A small masked image model, trained from scratch: batches of 384, 203450 training examples.
Rows from block 7, named by matrix and row number. Each number is 128 + 24 x the weight over its row's rms, rounded and kept within 0 to 255. All counts start at 0. Numbers have three digits each. After the name is the row's rms in percent of the matrix's.
# q: attention query (model.blocks.7.attn.q.weight, 384x384), inputs 128-255
q.85 116:141155133080126111133120126098168109105175087134147110121063135106132114114109160098134127172083109140119105158136148091128093110178135081141106152098181155130130111160158126113168160102126107108120100152145189150160150100119102109130132127129113142132126142090116088171092141111150129098070134150101145127123137173107143081111101091154098156151168161130129134129155111134087136095118
q.86 094:101123093142102138101139135151170137115123139135133127159146152107118129159136089102109134070128122123138115082128145151133131161133125157154108141112081134114125126147100103110184114138112143107116142133137124108100226139123145095128131094122138134176128128088140222112152123110105146100121159130119103155131105162142153115113109120130118112143127154143159119147141111131125143168105
q.87 110:120086147116126137143086113140165105104152115173145120129113126136121096129138137105130148142096105116144129120125101148114119097113125141138113100118132119101120153098181153129128155194133136127140158157126152134132147121107132119158134119125131131093146105083054119144129127118130181180116130122089089122132161101112088153153123105134117189122110102113113102133131165151144122143115
q.88 111:127138114169172140106089162130125148113113160094123120135156117171111141142128126142128119124156125139142146139105125135131132122125109102091158103126130111109127142137147129152101106078157163143122098149127118139108173152140112132148096134108071107144101135136146140124133127144116154097116108150145106119053141164093153106120122092137098098153110124141123088152103096133140142106143
q.89 090:105098145089125127140053149164118120155127087092166133119134097084125142136152113121097143115117136124153120132136117153164130155126146127160115127119126114140091143097106128108122133139093151122072133191112141138124077117142192160118142108115134107129146081122131145104137119120109132118140145123184129117173109180147145105155140129107166143141147101140128139124146143156132118136130
q.90 104:144117136145128148139100127116129137110170118188150102124062178127142087139094151145101101102156093143120109152115096144090100141133130104131136136134113110137119147105145126107119145121088115113153127109162120093110122131108134084126193097114145159158146145114136143113145105112150130114157119132108154108127102139167102132138091156137156116127121130102146126134119129117127127116069
q.91 109:180111108130137158106155161157104131128144110142121172140127120149103153147131088097107127067113131145118102130124153145105075094092115091100142127146131130105182116105100094161108132109143153105108117068185156120122164175099105116113161159120064099132128128139123151118141087104117113124138108095104126126141094135152140115140123130113160130151169153110115135090137089122139166135114
q.92 100:129144129104159122178123123121166144126096147132144107159147128119103124122142123111128101150157112119119109149098157138138132163126156089107142123132129184153115108103174136160143104142099147126126146166183143151133073089140112120107141158128128113116124110108096119121135112104127155108149102104111161145154168115123093123134129120114108120128162140148118167108134118115082136130152
q.93 110:152116125114141100115122085137158078154129134167077163123125139122120111094135149113117176145151138091157107150141116142170109164148153116142132124106105145128132169165100165106165128106192133155128135135097105102142154130108128103070086127153106148105140090104125113113115120107134140133135112114139193127124128129139124131129127114141126125095111132129072117124154079166112156103133
q.94 099:089140114136107107099124135113126121134154141110124169129135171107113108101164166130149107137114142117072093115153094158152093119141108139112074151159151088126134142115140137137130139105091140092130139167133106113102120123137099110090155138139176178111116112130115136079129116138124130096116140134135107148157130148090113139124143104138142175096111103122108098120128122100115092151126
q.95 101:117150159125121127135155119141129087132124100121112105147165130146124159129135120104080103159105105126127123117138120142060103144121136157149157091068149128132133130134105116124111106128158148144127135111152112098119176121118135105073104111171131124116125128076144139152145109130108126153123107135084126154103113167105148169117120127114091108084067134176102121160118154129133167138128
q.96 114:168075151135072098145124130122126109119092135154138107141145143156099121143111116156125112108125081105136115130109088095142112126149145107147155100184119088141089118119207104119125170172121082120152125117117151138132048115154152139108133168118102119099073093106111088129144095137100160169103115134137156118131123165112125098149159180119093183150107123085111135158131153094125150117133
q.97 109:160127152141106146164147125124132125147176106120088131121122133148134138136111143150079147109116094132098130112133127129126129106092112127114154126130095101101138114127139116132119153135162145098080087151099116145103125123135157177155134123109143133102100157150101163050125149161124119126118126098128126160110123093130126129164136146105133125157121092132174135150165141129133097125120
q.98 118:112105143131127164102137126148136136133135079141092138153109097144115150141148149144125139106117116089159097137125128138131109115132169123099131081105106163129139081157152108149120115108148138126113137141101168065101152147174159136120127149142192130143127134130162108139115138144125128131121129097135147171182136131128127159140145114127091140122135129159125130146088075133135142133135
q.99 112:148100195155139162105111094128112118128135143153171137139101117133124134125117139136145130108163153175110112136102138113153169149123104126147110103126167093106088050126115117106160107130144134128171120135140117164120112164119144137172132110138173133113097137085141123114101089122111120127182125124184100157135114131181114123159136144136135119162137141122116070105167135153168116108101
q.100 104:132119143091119116147145097153144119094170137138122111120140154124149109113132171138095103122122125117108127104156182141141115124123135125138137140095114117118131100166159099095121155142106080167066084117116112083082122125109167083130174133146117071107134140121143081099133126108152121157121159149107140117166105134126121138124129136132122129139152122133109137098120137136112135146143
q.101 114:142151114168121136122143132142164184181131145113100104103134170130145149123102147183176148186118090143072166117124140147092152148103120127127103120139137094145095142151093173103109085148110125116131146120148155088098130081157070139155098097093115156100107081134114161098128111151097093112125102153132146131094150133146069123129126115154106145117146159077091131151135111099139132085139
q.102 116:103118121111151144158130126151130154073102089141106118113128176152097108107128073125142147133107097128146146082192142087098138113154159151121115157155115136141151117122128113142158129123161104082111134135124172125123112139113154105108130129091122097124115132125092091122116129128122147192130138140113130101148155113130123152124114164116127136099118124097137103175135124140113108092151
q.103 111:123082164069119127104132148155134151083107131162162148085125118117148094132142113111096168155128098137136116152107108196122140105133138109139108132121166196139156125146140104140156111085151130156136110157114134138143140142105148118094108124119091138185109117115159143141113157183113110168134123108123111107144152148146144157117131134145115151102146120143116103116148128143133127124147
q.104 118:109133129129179147165147065150137166119131125141112151145111134167144105131104132110124162125108148113078095124159118117079142147129116158151159124146131143151151117154153143144134113126120127150119089180140100109125138102140103126167101109137097121115159121123120139083139167193120120089121150100128144149127149142117136106116183124169135130133084151136114134136121093111182174128147
q.105 111:121118117114110115118134096138121142157126108144148107134152118123176159117141136140107122123110157117125151104145194124175162186110149125152112133149144119135171124151155118130136114135117140194119118118092129123119132141120114111134139132141183137166103141094168125101114138149127129123171127117095153140078129131149100096105126134134171153123128133109112160107095133138126128103193
q.106 109:118112147088116157125117097118099136143148145126156107116114108124108132117106132129116098122094118076125153140150100103137141128118149103129116122164143148138090088122093103119147157123166125092139122093133134142116112148158111136124151140136187197163160094135139107139212088114159135151137090134106117136138145128158164147111153094124138119102128089135152124120153127144115094151144
q.107 112:124136140087112133154131127138126127179137116139153126124098133136126160038124138141138144163120121111114120114079104134108139110153133113148168112124124168152152122165139098126096136156157157138129143111094107109110124114138137107144083135126097174108111109152153097128123165169158099135130118149131131129082136120127174134150099116130097130125109133174108163089088110135152181115156
q.108 119:135148137141151096108157147129110106135137120138121098150148142094134105120117144136151117146110122124132105095126126153093150136161145154155108118135180142073165122130124155134162094145158123139093149123093152126113123102102135160155127172171145115132108114151109169139124115115163121114148082091140111121087085111111158130159132112138113141115138152126168073165068149143138120137104
q.109 103:076140132159125131136137080122099138143091113137129117144156084095083129153113114130075110142175091128134164172134126131084109134116164127083142125120077087125141098132155148151138143133110154141131169161184135155153120097152108120146131118148121140095170143143110123090139127101103124124127176137097139125139137138119108116156106170138151183141101100072096125093155138120136153136139
q.110 103:131106157125129130139128112092112077158161168104126101119112127138125119140132181103166085150123111123101111133150147123138098145188134139138118162113117127075113124160147092129076206108113206144107122141140148113128124106099132118166115139123130140183096139121140155138137113156148155097153129135134148135079120093155096141148092160144161107144118149171116113129105148113141144119127
q.111 100:106116179117171148155134069104131123153145118132145141128165111135083150138161111120124112124123151102151163138146125088114114114127168175129140133134123132125135178159115130122143133109172102146097116132135147101135138126152122088144135177114069143137138157147105117128147105152111128105149144114152153145128142128135092099139159117136077118140106126110148140103118147139125112156127
q.112 106:125123115118104135120149166120089139110145094123112138117173155117150096116144116141105125149146090090139131122125091131133112106101121172086134119104121087117143111119159119141123165140124131121108115133113149101094133153115186140131139142155173142157133127128129099119126159124158153176111161149110125075112133128158093110110106145123130183098152112158135147132090156139120142031133
q.113 125:132129124129119067149157176086153090118118169162102145150126123097141125127138106103109106136123158116117098097146140119121120126152100110112166136084120157142115072120121131151095187136164131140166125097144173134143131117177138161140112161106150107130107119103119127142129118111113132136196135106144128113112110132142144136110154139136137157149136065146113151132112156120135138145118
q.114 105:122149138138124149162138107103181147170087121124155138129116142138118145151123118136117104131131145141137139165120140107123139098122115113142126138130135097148111180098164155111161104132110110134117134162136120146124106085137091162145125092131108089113122123111123173168128161144128111125087119148102120124125126107155110118143121101115107104150125114076174092146124132100113110079114
q.115 107:071137103132127184131120138185125129131104127142112122123111142108115132108116124136145138181106150105142108102148170107158145158120142122117129148126159111128177107105155119183152143151208149147126125146142131152111116110113123127148145150117142121132110092146146164123109177138160149108122172164133084130170140140139100093087129122123122115103125112140154126081151125154112155183138
q.116 111:111134108126125112084106125109124158121128150149097101178148107150153162157152136121119119151134113139124134144141150149123124129107129117114125098126147087137137118144165105157122187141184089114116123123164123148154134100144145105123117118129123156150141162119152094073111158159117160117135072160113103125155162129092155122150112120119178133129169142125154131142150136167108095139116
q.117 117:151163104104178131095125135068144114135145154139135112116153125123082167174102122094126119123143120100136121112145146098149117161147112125155100153168123123121135109125161118122119141206129145091118138073170129154132143103108154089172111140147154149124141128152107126152107120111136159151079077132123120113144166090075136127140113117092150136108110101135130144138131113117112097130128
q.118 107:186167129131137102150165089115150113074149109153152128126141144156129087151135148131106124103163151131107121134166141133126079115135110132137106125131129167161149147110160111128155122089136133106098189142127157106108084124165113092113130128117136143135128102134133120112126150149120119179156158135127142169171125086150128098163129142115110161121164129105136085113138088102157141132134
q.119 098:133171130155134170110130077143103108111120102147143111132103131133119140120125103169136131133163145088137167101110125133150105103139117120074147120098112129138161104076136136100177147110128133142114126086104125134132121173120116139081148106118155118134144124102116132162172124138121157135123131138154146138129123148165116138164118196103140143118096110143103136169135150136098124084112
q.120 100:092173147092133133125166133120136154108087125126119138129100146111102081109105145122099120167164129137052117147102148123114116111139144132088146142131132126133117110155084137115116132112106141126143083111129135127133031123091099086137125098139098113137126128111158155161100140128128164099120193138079151111129117115131173133140124104136124103106113133128137140128139132140079098088080
q.121 107:137120144115121129149135144122092135126098134115141117146109136142140100127150125142132112118109121142157104104083108105144084123140106125103130112123108140108146184124117126079079128168122120112091129138111119136129144132154156134174135131168144180135140126152105127123123109115129118105151181173125084138140092166130096141164139128124115114136115119141103105118113129125093132128085
q.122 107:127081094111125157088125129125116154178098105108105144128117157120120139179134118129162133142135108123158103130133120101132163126131153188155101121135143132138125112195128114135142083119144129132185115126115142142157129134131130121124138139106144196136177136132177132144107153165136115132091143167099086121132125054131120124137148108083117147113134114124136128093169163127125126161104
q.123 105:147126106103114129134096112166102112146129156140099158136111124147127131141138145131149176125096094111102165156130111130154101096105110134142124113100111121133109096130105124122140129115146150122123136164178147117149092167145092083163112119091148104129102108108104113145146169162166123149100143062090146113147162142123150119119147101089124131167139153098146120108146120168166158132109
q.124 102:134154086136110160160153108149117145119104162117149149128130168095133114131089123171143141106118159170125134144110119140110107104101152144136127105152159123129094137137126098129105152137133107094120148128151136125163110223119151177101110140138133096153114127075071087151085135120175119125119130119121151112112110123145058112120156132148139115131133076067107170161106108102151156122110
q.125 115:093132110118137122092082107116086100116149128126150141106155127096129126129122164086149141109119120124130083100169136145152130158151081143144148133122150158144165146150079100169145130132144112174105125146124133157103150129133105103139150138105125154115077146140131132127122097124103152157126124140144122109141129125103117137098145112127117134168125183133120128114093121118139154094099
q.126 120:137122169131156149111099153118155145156128132136111117107173118152116122144098138101131144126141117137126129080188173103194143104103100154156119129135138097118120169119118162160129099156143134130123143117138150100147159130147122084145146124127120152139100129153127180112166128151161124136147124133161186132138113083128153158156112095165154146168077150142097133089122111151136134121115
q.127 122:103120139127150150112168140131140140135121134104085105181190145137167103126133136174116103139149143143120143134162152128141121102125109092131125112131151082140123099068117169139097153124154130132163100127141125130131139164119112127134144140154118138143114169119126120090127159153176113139116125194091114110095093127148124148142136087085155120132133092109144105137126116117133110121112
q.128 113:138152089135135100141098113113137174130106156122156139078091156144131174134183114155172158171122136153177130147089145119120132131139079146155162135140171130126144183144156115129128085121172140165120142114108135109120081133137122143157125134161102141122141149136120126124152135145118153145099100107138133163103129132115100162090134111158132134134159129126119111101135110167165176118100
q.129 110:119101101084127152149158114145121122121117141155128133095117110153151107123142140122107121099132104137177107131111162144140096153127145106132135133175100170159137107143118096168125135100145146133137151104108180137138183085175114142117134118136083148118148146153118132110092083162156143149112156117127146116150125116151161124101115116084121130124148125146144109129101081145136116100097
q.130 106:134085119131127142133124133138103140127165113158152126105137162139105125122165080113122146138099134083109167133118113116095160147091120123108132142142162120174147172169113110145162113110182153119141113150133103101149134108158136143133099154112124137123143138137164100125121088112130134132116118120127130156137162167112162109138111141107107122122145138127112107193118188151132110056143
q.131 102:159112131107144115160119110154106109082133098137161128150105112129121139111107099112128165141109127120099199151108126131104136146148131134145170129135127146149144143146137112155092111090112148155083133131116156089108111123127183141132143121116087123136087118146124144137076142136148079107146109101121136116135182126118122103099106130136147152107072146105080122139143081139100211100143
q.132 104:144127090168104157102153111090122115121115126144121097126121128127146117122113161105075133138117117108115089166129126141148097084142120099114141170083177081109127165133137151081075134141131123159107101154082126123089138117123126135135135152151123091150087163153100160134096125118081140123111094132138141138143118140104157164150101078129126142100124127147136135112108145090174112163136
q.133 102:160122124126128087096170136140143121122135091129114153138145132116139151144132135146120109130124145127106138137125139112115122110129165149137129158130118170153153105181116138086173113123067145124186116155144134135145123136149140135136111094102149133186092086163151162122132127146093135116139141095134147157132134117168181153100116114120166120103102110101152147107131107145162103127134
q.134 099:089138062105135097146134162172109120160115095101133135130082110136143107135105095120143135134163107084097105110140072096162161126104143107097133083145160108135121112126085124166132154154115121112156122132171151137145111138098177102095122114116124143166109111155102141146133086156110140135133132153119150092132105134147168106152106142131125133174146127108110160147117126138136092141143
q.135 095:154079120128118147131150132136175132101104131136169108118139132171164141138195100111119140130114178128129120145100133162134135118126189141145163127131106146129141130126128170091137135088149111128134105135132101141126127097142115172114126105144111134128146138152120139122144098116144178146131125105093175140121101104132140130088102197111131137108143129139126160140099106135138134115159
q.136 106:115119133147137078125131098153114181092113117164097113121138137103165159166122125099140112086137127149124115104132108115117089128152146080130131163161100148118137144155137130134138144173143188148128139141163092098140153111185138096146131145133098171153138131127140094135095132120149135140142123147100070102164128139099140154141134101091103149120140118129132127124075157136139103171115
q.137 104:139116122103134113090085128151161093174108119140114143127126126130140140172151142125108125149153105133165109150126154082187113137125153098137130118088130070103126091137147127142125118076123160134119131038115163148129116136119108094165179143108110122202133108121152108131132121190125096133114113138086110092161165095128146110130125108141150112124113118145153120097118173137148149154116
q.138 105:127129109170108149169116117162135121135146131120091109112143142126082175101135174137106095113106128121108149148140123137115157164126099148131141139116127150137107120146092125119136172137133139113093103136105125137119152130142130076116112175130127068112167127143110087116159140117154178131097146135104170144113120167167059113162120123131159122157133124134123137095122184140104151121129
q.139 122:150148113089147090114113150111112122166137126100115107144090123121152104152140124106086088099135146130165122089107166129157125137158113071122123130089127093120136087124113113112137163162184115113127119090146096135145113138129175115127157137133151104199074154119107126077137148157133135108143138153137119133116104141121117108125082121137126124110183110119152119112139166148106094137128
q.140 114:178102088108148110113105154122108102141097141129127158125163082152126094127102110103133091178135126131132101158118131122138119133157156129120151128138096133138114122085129132165130150138120106120163142135144150123126098154131099117105118116128116124148120132112091139168154127084100118130160118082145146182122103113087141120131145137126120134096106074150125118138137119109128121148136
q.141 108:174106119151168134118094095151123118121095131110110112169155129137143132156087150162163103178118078135142120137134147140132145168105129128139118103130129096141115161134209124130133104164113097128102136114120138118119175106141106165127141109111101153106171085145094167120100134143157144115101199109097147145126126121078092162140149129137125127145122158113123108121124156139140169143100
q.142 121:083096116130154101104128107125170167079097165181106136131092126118122128155114186082158120099088144159125121126094148101099147160134100152175148101133104162080159150152149127125160140121153106127126110134163132130138155165109134100130128120143107151140139088116129111133106133112101123142137095152162111136166102117135123128159142124158142096167083144105108155129090121147071139159157
q.143 099:105138134091126074115093135158117113157139114149158132129101161063125098121124128128133115150084098125126120153053113103142164131148198120125134131120143129152136097115103126058106143150141127122089098142099093143132163058071126105165146133128080156086117148120146120173111155131185123118139121149157135136097114132100095142135100127146080141093142149128099141142142121137121089087082
q.144 104:117149141109123141144152148132124161110097136104154137114093141146142183181138111164136141125121113167113109113072128122128131129145143151160108142146133106106108134156129151119082116089104110129122174166088160134109131094122094130121106112133102124118115167129115087126144103116122119094105093144102105119132126097197094130086128116110149169143148169123128135152166112147107100124109
q.145 106:141087145132136137121169130136130123101103084088123124112135137106125154112125141180165176138113091152123108105123136120135131107120139144110116136157163131118170124109153133135145146115105130136143142132096146136134120134112083116125134159162165143140095142153152114162146118142169111155144093152113145121133118131154144131139116145136139152166103175159107098140141127116138132146143
q.146 111:120155143147158109131126110150150143130137102125133164126124085138127092116118129123126112133118148151138137082149156156133096157135110118115088118153130101135113153150140141172170134085095113086110134117111129133156109156163154114144074114133080174114112146115116125121113143089117085066094145162134117102120140157090148131096194123117104093143108101135116100171121121085140131101139
q.147 104:139159153110133115185156133143116147153127113110144090150135135117094167110154116114125162116143072121136095118179122094119101165147131153107130119150131151136149126110159152124120097153143134131144123116112111108160117092140110104149149102140154164138129140133128141157145133098100121094097128169134104121100132135113118150128110137119150110129155156124147134119124131079117113168106
q.148 098:154129131131144119129126147110126113167142139117132140138121119143087133119122101127108133115134141145128143113094135092058127138115147106093157117107105160138127120130123167129121138125172120159107139121120121128137120116144116174129080106120109146141171147118113128103158145140134137169156138173135145120135113166133150143115130108058120115035122101139107109064144159168143150122098
q.149 103:162092104120131113121122173128126154085166127104129133086128125116122076152137141122114125119118096141144118169142133132118134168097111121146147112150120122128148132087114161160124151150144117099088094166122116115151142128124159132130133130138127175147176133140104089114159121127114118159114142108146130123119081141095101121124135131119144113146085160165189154122135161086141113093163
q.150 109:120130109155098120107136158138119110139134124092148144175130165173137158118132154139175097108142153087118130139150118148104158116149133149140154125113136143139149105102176126110106064131159160205112158099105120095112096135108101171111070122118144118132155109156112112142081133119161120108109124125142085134108152155181086122124150096114131119119114126148132115124118102160139134192127
q.151 099:142154078114135137126132126125140135169147162122154145147115133120129119105113099154120118161145163143136114124131126150111123140111102144146123118110167136135130143137114162108121114107149159138149139145076112132088118142110088157108089139167183128147153127112137111160136135099138137150149097143159133141127140128141135184108109117147108140103181178102104119099105112129135129115115
q.152 098:099089112152112172138141125146113130112084143126118134135127158106158158122115120119126127066119126141099176158130121117126131139118132126093140097153130125103129122125149118140165134101138113126101100141087106150144147129124145142105099191113098158125166130110106155137105124146088110185114142102104117099149069086115129102168106144168094106098123102100157105113115128158072147145155
q.153 099:112114087141153160112176101152134096144085104176152130183131129177142109145104123146132150120117123109118107130163132097077133105092101128114129164162197137116101154125136160140143128101146120108125100151133100141149151119121161064140119137147119144125171146111159140119129125126189137149136117136135145126114095162138150133097144132119091116147095130118115181091134102165169125095136
q.154 103:109136114123146101125130126052143114095115116110085117124138133157095115170126141096151159099122115098104126129093136146112167154137141143115188122113180143125178172112112120100085127123137120110127094135127130085166112104126131128139066126127139109122124168120107101131131139108128128119126084132176135122139167133136096133119136112118092143100165130095138134096149143138101141136103
q.155 097:163139105108098132066135143109129113103119141190133162129102098149132140146139134144135177151121129103120074177153133117130182141085161125164137103087158186150155114103095101126121107141129139157142097124136123117096147105140133126102156128122114084130145126142163126119126168141106092193116152129140179152117127116110093118123133115088130143120117149137128126151128139117137152131124
q.156 103:178119115082133158127161168133133091129102166163098161112115145131098134133119086141166138153083121198153140111138140118118159110118145140137176125136111162152112151111141085108106131138180113086146099116120135118116136106120135111128136128127155140159117136119147136091088131148129132122092105164128114143118128152170159122100135160096156135114101162149143138095123153121111118133140
q.157 090:132122132150177120113145082170128143124113130114122120132103125184109160111167114145125140092111147170125130129132158133141144162122137105148138177106128136137138140129128104102140127150113096112155114151121157120114127127123093136118132113190128134107142113149128114134146124144110117103122131108152134137178118125116112068136096121132148134114114150153176120124146164112129089092137
q.158 089:132086122135091136126136157141080119090184143139131148103152176110132092130145138159145129133114150149120113087136116148062093119178113123128116146122136110137101136131104131100149098110115136157126130123130086128117164153165133141145148161143085159124127147141122128072137097165144126137114155136143151172153132148152108106112080112143149100126113139132124139128136171129153131140049
q.159 095:128161119156094151158123154162155138127115137139134118135121128159130116130093159182133128066100097118073121098103123131124126191102119152121142100140147131148141126128138133118125107126141141125133057150142084150161161137145097157123129106130115105147140088151127145140135088114136156149131138088127167091124129146112128119089106138121151106098129120137154136113136122126100114155124
q.160 095:098145125091161115137158126164145136167137091095115110154108097147099152119098139138137124142174133141115124156189119132089156104158142168079114138146097109174084133136165120192127129114114137089123187120122099141151098170069127095127113137111131124138126106163125147111111122195160134069111077128153101120174150075061174164144111139094108110158144138170141150097111136107119167134124
q.161 103:120132144085150109125133144111134119121114080163122131127151179128144137159141126135165114112115130142095142135141118112121157128126139131155139108142120132090102128123143168150116131118091158136125120127119133110154130127126127119142169136138173123131130106118129093094164124159140113155164139161127074157108142110149127107128153163134101138092143069153125134097116117120181140129118
q.162 104:154120138139144109156129130087126076142118130127134158121141116130115175139129115102175100158127128129148106107119132194147086117128148120101123119101120153140102121148106092154123100096138123128148132121095139109131144109152128144079162139118128148111176072150140134155124111114136113108104133101146126195116173123146144117152152131156135113180131127128097135090129115113125129124149
q.163 097:155167141125153121150146140120122123119168084097132110117108167113180107121093166123128098088163147125130159135081158112109140139128097113088116140175126111126141126167162131134119137118084112110153207160100136103050098164105169142135110097109113129187110137119116160116122117139195115189117104151097157123132102123114143133108106094132109113111146137139199124120146141114135149128124
q.164 098:101144114146108120161145166138155146144125106110136123082109124093136126120093128114167100117138112131145147169130128118127181139103117128098140170157165131140149141109121157150117123122131192101128109144158131145105171126150168096127128186139137135132110170142144124125141155134129128132156107123148136149150115142138137176094123097093155138107126148099117134145128146110149148090120
q.165 098:143083107144085096134119156163139152115084123140144104104094134114182176121124119105133137109088140103093178180187095096105119131109148132121117121092137090074133137123127160169103107095160123120130116192125121125127162126118082145131148119122152119146135131142113127145125144135135144138120111122140128135081134111167143118141128115126160131125140118128144104121134172166154154100135
q.166 097:082137110132108160127153167086131111116108126119209129105119073116165149115120163115149125117130145114163133135134135173109146106179145107151126152117119156120143105114120140080120140073137088139121133121128149109136172107113092161088109117099150098163125106128123131134133134117177105096139158095131161151136118144130142144127157137183148162120127147104086129123143106124154107112124
q.167 092:170111132117076146144149111165109132130109128140164130113149137122115101066147119152106160119150144140103150133098118099115085116172128109122100144162146141119070199140163106124080104091088135143127160123137144143106081121141111126152161137104134141120090112155147128122138125150130096166118115134160132167153190116135121119116147177138154136186202112110118151125101122155149100107121
q.168 116:118152117142140089111121159085123174113096135148150099139080106135135133118155157126124122116122118132128160100153104118223086097115133116129148145169113115094110109085126116095157129057153169106127109105134100134172133096139111124099104144132105104127142145105145098128155126105141107156136146114135112132094129108145129112105131142137170114138142170115092123117123163134149079116103
q.169 110:095176139122149133169144100140120138147101118100105151138143108111111158179090131176095146142104123138123140142079147157172108114139140121112117121095105119110081090131143121111079104091099113128154119139144099114161127122156117131122088122126116106121136134138134121113072127051126133107136216129144103120135147126142132127127164138130108121195111155125161160119148175118121085132147
q.170 117:107157154143117137047153110141142122149155103110086118137120160122157127119145165154123170152125105099136106101118114160090086157151118131113158105107108105128154159086126112158115150135114117142098100137168127081125131123166158111134115089141131091127161141125131159105135144167122162171123116105144102157173098136147127129118133136139082119109146125116118093140163121166129143145115
q.171 100:153086095161107111099132166138112135114129155132129128148162120139141141099131135102164163108136126104127142109098122154109146115159133165077162127135107121153131074113124126108160124132109116143118126143124128132126142114125151137130153113148162116147142119131143140088102132110108160144146164125126150135141096119150162139122105127170145127079129122186118108121116107118094120107140
q.172 101:150141105131131111116125151144103113134147109115129170106115148132122136150137088118121077123142122113111121151118096121092158119139141096122116157141117059129077102119139114094128140132130161162160148113130132144102120139093112087130124112151121128124064128188099152131129107127128134126148127105108094107082149109145142081135126135129101149099146172107174184132123148118143106130140
q.173 105:151124111115102103142126148110160138137058148121162091094119119151118132110131125133126109105189148121142168103159107108106134117112121094124124124173133159091121096122123132131114134119144150124137128116101121145135153105096127103133102086096115135125130096130122123152108144134200161095106094163190153134137143099103140140084121121175137106130115148159167134150120174132126096062118
q.174 112:122128101180062125124160146134134165161128150116115094166119165123134129138136140141118143147086132104130136101129116162098165146120112104126124108107126152104141131100106154121103169125175135152135169083147132166106132112151099163149112122150118045112130144123128069101089113164144156131107108129123136101140120115104119110129127131126102136112130126131139145151123127162142162076122
q.175 100:157171154117125094133161130070125125142119162108124136128129099132089122113109157147131155114142122128127155075108112057109125111121102112121123156129152127119084120158085089120133164137127115100155135101140213153120099123145101165126135129125153060107145109147114118145118123102133118128174124106132095140157092119153136152140180092132094165125101157105147087129080097157164109144125
q.176 098:109128122128130168115204147110152077130113119137111118092146117134086102112068104131107107110104111115123091206137151115137113166133146143136173104142109121129106088156103143149166132117074090116130111085081120145156165187140143110151130090075128138127137139147131155117122158139123107123090132069096197085133105138122100166120161112116147096157104143116139149124140110131111102105159
q.177 103:105158147163162109132125144112136107137113114121150124074115122119150129130180124172104118129143147084136145121127110136144126155119124113143161133129087118126133139128091111133126086147173128177108129120114103127128097140108153134106082124145165109164151157111109143135141108099185105137122112113116120117089107137101143115129140144126144123122115097150102104100136162177161123149121
q.178 102:156116102147136125109117111101153123130168149116095138141088140111132133103116100158093118144108130123114117148151161113154122130131089141112139129150132116125138103109140139101118073136124124128155142097131133130123109167106160117139103148173176143139176122143133107113160140112140163167117127173146116135153122114146159131072081119130131108169120104101115125129114094098111117088103
q.179 099:145116111126132138107085109179196147151115122116112109069092113147167185146154101142140114154112182137098142150152144117110108154110120150102134126143146151107144166116106113133123109131092137158097127137125160143060104126091181098099164171094113122148143127113128092126130175113152135124135142127173142118097138123120153142102138106174131106092163139151188127140137136105084147152104
q.180 099:124110141138121125136131157152130162170161177160106114112132154081123137112118122158166129117135118120158106124109118115114127147123124129118120084110117153112106128131136091151122121096136140137118115156102159124133140163082128132168112121125124074109142120091144117136089143119188160136102140147137120170122148125139101144087149152126121142175139105159101134136136141161167120158150
q.181 096:112152127149169157133104144129139122162062167085131107109160106133167161123149146104086138135153129139138150123124117145132153168134158080127103130128130143112126108078120116152113140140111152125117104128109101086143148150107102137120153211093135151133144102121109121094151165102109171087129133102121098135137114120137153131127168101120161150096140123169137135146118114147128122132100
q.182 097:158188122157138125148136134104117119123144133110155121103174160156102106160138089130098116117114172121133126132127185149096112131107118130118138140118102119091163138138118130126118148154107132117172124121145123159099130142142116097094121129147154145121093104146153124097141059100114138139131152129147119135125114133135128182123128111182062144137127142128126113166121153129142147078107
q.183 093:138094122135116144149104126088110102110080164141149113145116141163138124137082169178099175130089138127098150095138108148108130103137097154180146145146119109139127152122096085137152144127083175127131148134133156135136072152087111146153087107137137159125115139121109152135145129111158142106098140125114186121076157120118151121106119142094112128129122154170149156129140126138142153120118
q.184 098:107123156162098134142112136103107132120167162077125112102093113118136177131124148143134111132098169130105115153129135124082151130139121093114140140138151129121148093087150113119091149136159108099097092124122102092098136125111132157119104135134093118110107148163164107092136128097124125123143139123148144118143097113132112132109104160119089167118137143149117092112131150111121110140148
q.185 092:138155154081105166157109139108179124153132119127129136144157158156083143105145137105118101125156144164104150148109179098119147121117135107107194107114106177132135130117156134151108093094117128158116125149135109128143133105119148113167119154117121086125150123140125114090130113179145153109150125154147144137057143137138139139161199112153118138162178089189129115087094094135152165110173
q.186 099:129131095153126109139099126100152149119081151132170146164169147124155160077222099127122160151103121155116135084147150071130141118118095098092155138095109143127121110151145160124110155166122160152107168100092142138110135103147110149157130121139147143141101127111167133150151113137144116116153141106091130106150160105160160139126119114116142103140132124164126131146134135153135140146147
q.187 106:138161172083087093161091139120131156121129135146095120162115148134108116158132140088135150134122132113145162142111129093103131105106112137094168149121129129119152144185110166165126141124143145122160128105094118150129154071139141141136172156116137096090140170130199145113154128140119085131125075142132144126126153149169144164118145127089112109110148157140117101116094060134118174121193
q.188 094:127143137079153131155096127138131154126091116180126122133081128141190121109076138143164120158178151125098101129120147125154155157130124128155156092126160132157117120136116102143095120120145131105068156177133102133145128093106131130085130175108115120127070118094136150122122103141170113161157141128115084113103146125097147140179140156119138179094095102097165184113193116153126119135127
q.189 095:111135125140126166129117157118119111092081119131132088137116112160122140115158108096107096109139137113128161102087131119171116125105091117164125147129132189100117105146124156121114111123150122101095157138137132147109096128093164135134134163125113146148131147129127118179146093139171079150132151080113097122130104130124083148132144131130119106124129133136132125156156136138098128145178
q.190 103:110137154114101149148059114102117112167166110141152133064123157153121142066120153120162161146129164150166145125119133156135068143132135110154074106080119126109126085103091080155127151112133127147129135129111124145110091146121153117093119120108144134139083102145127092124127133129117124182110184126094121151146087131115118122140136106151114136163158116170099125131147107144124088168124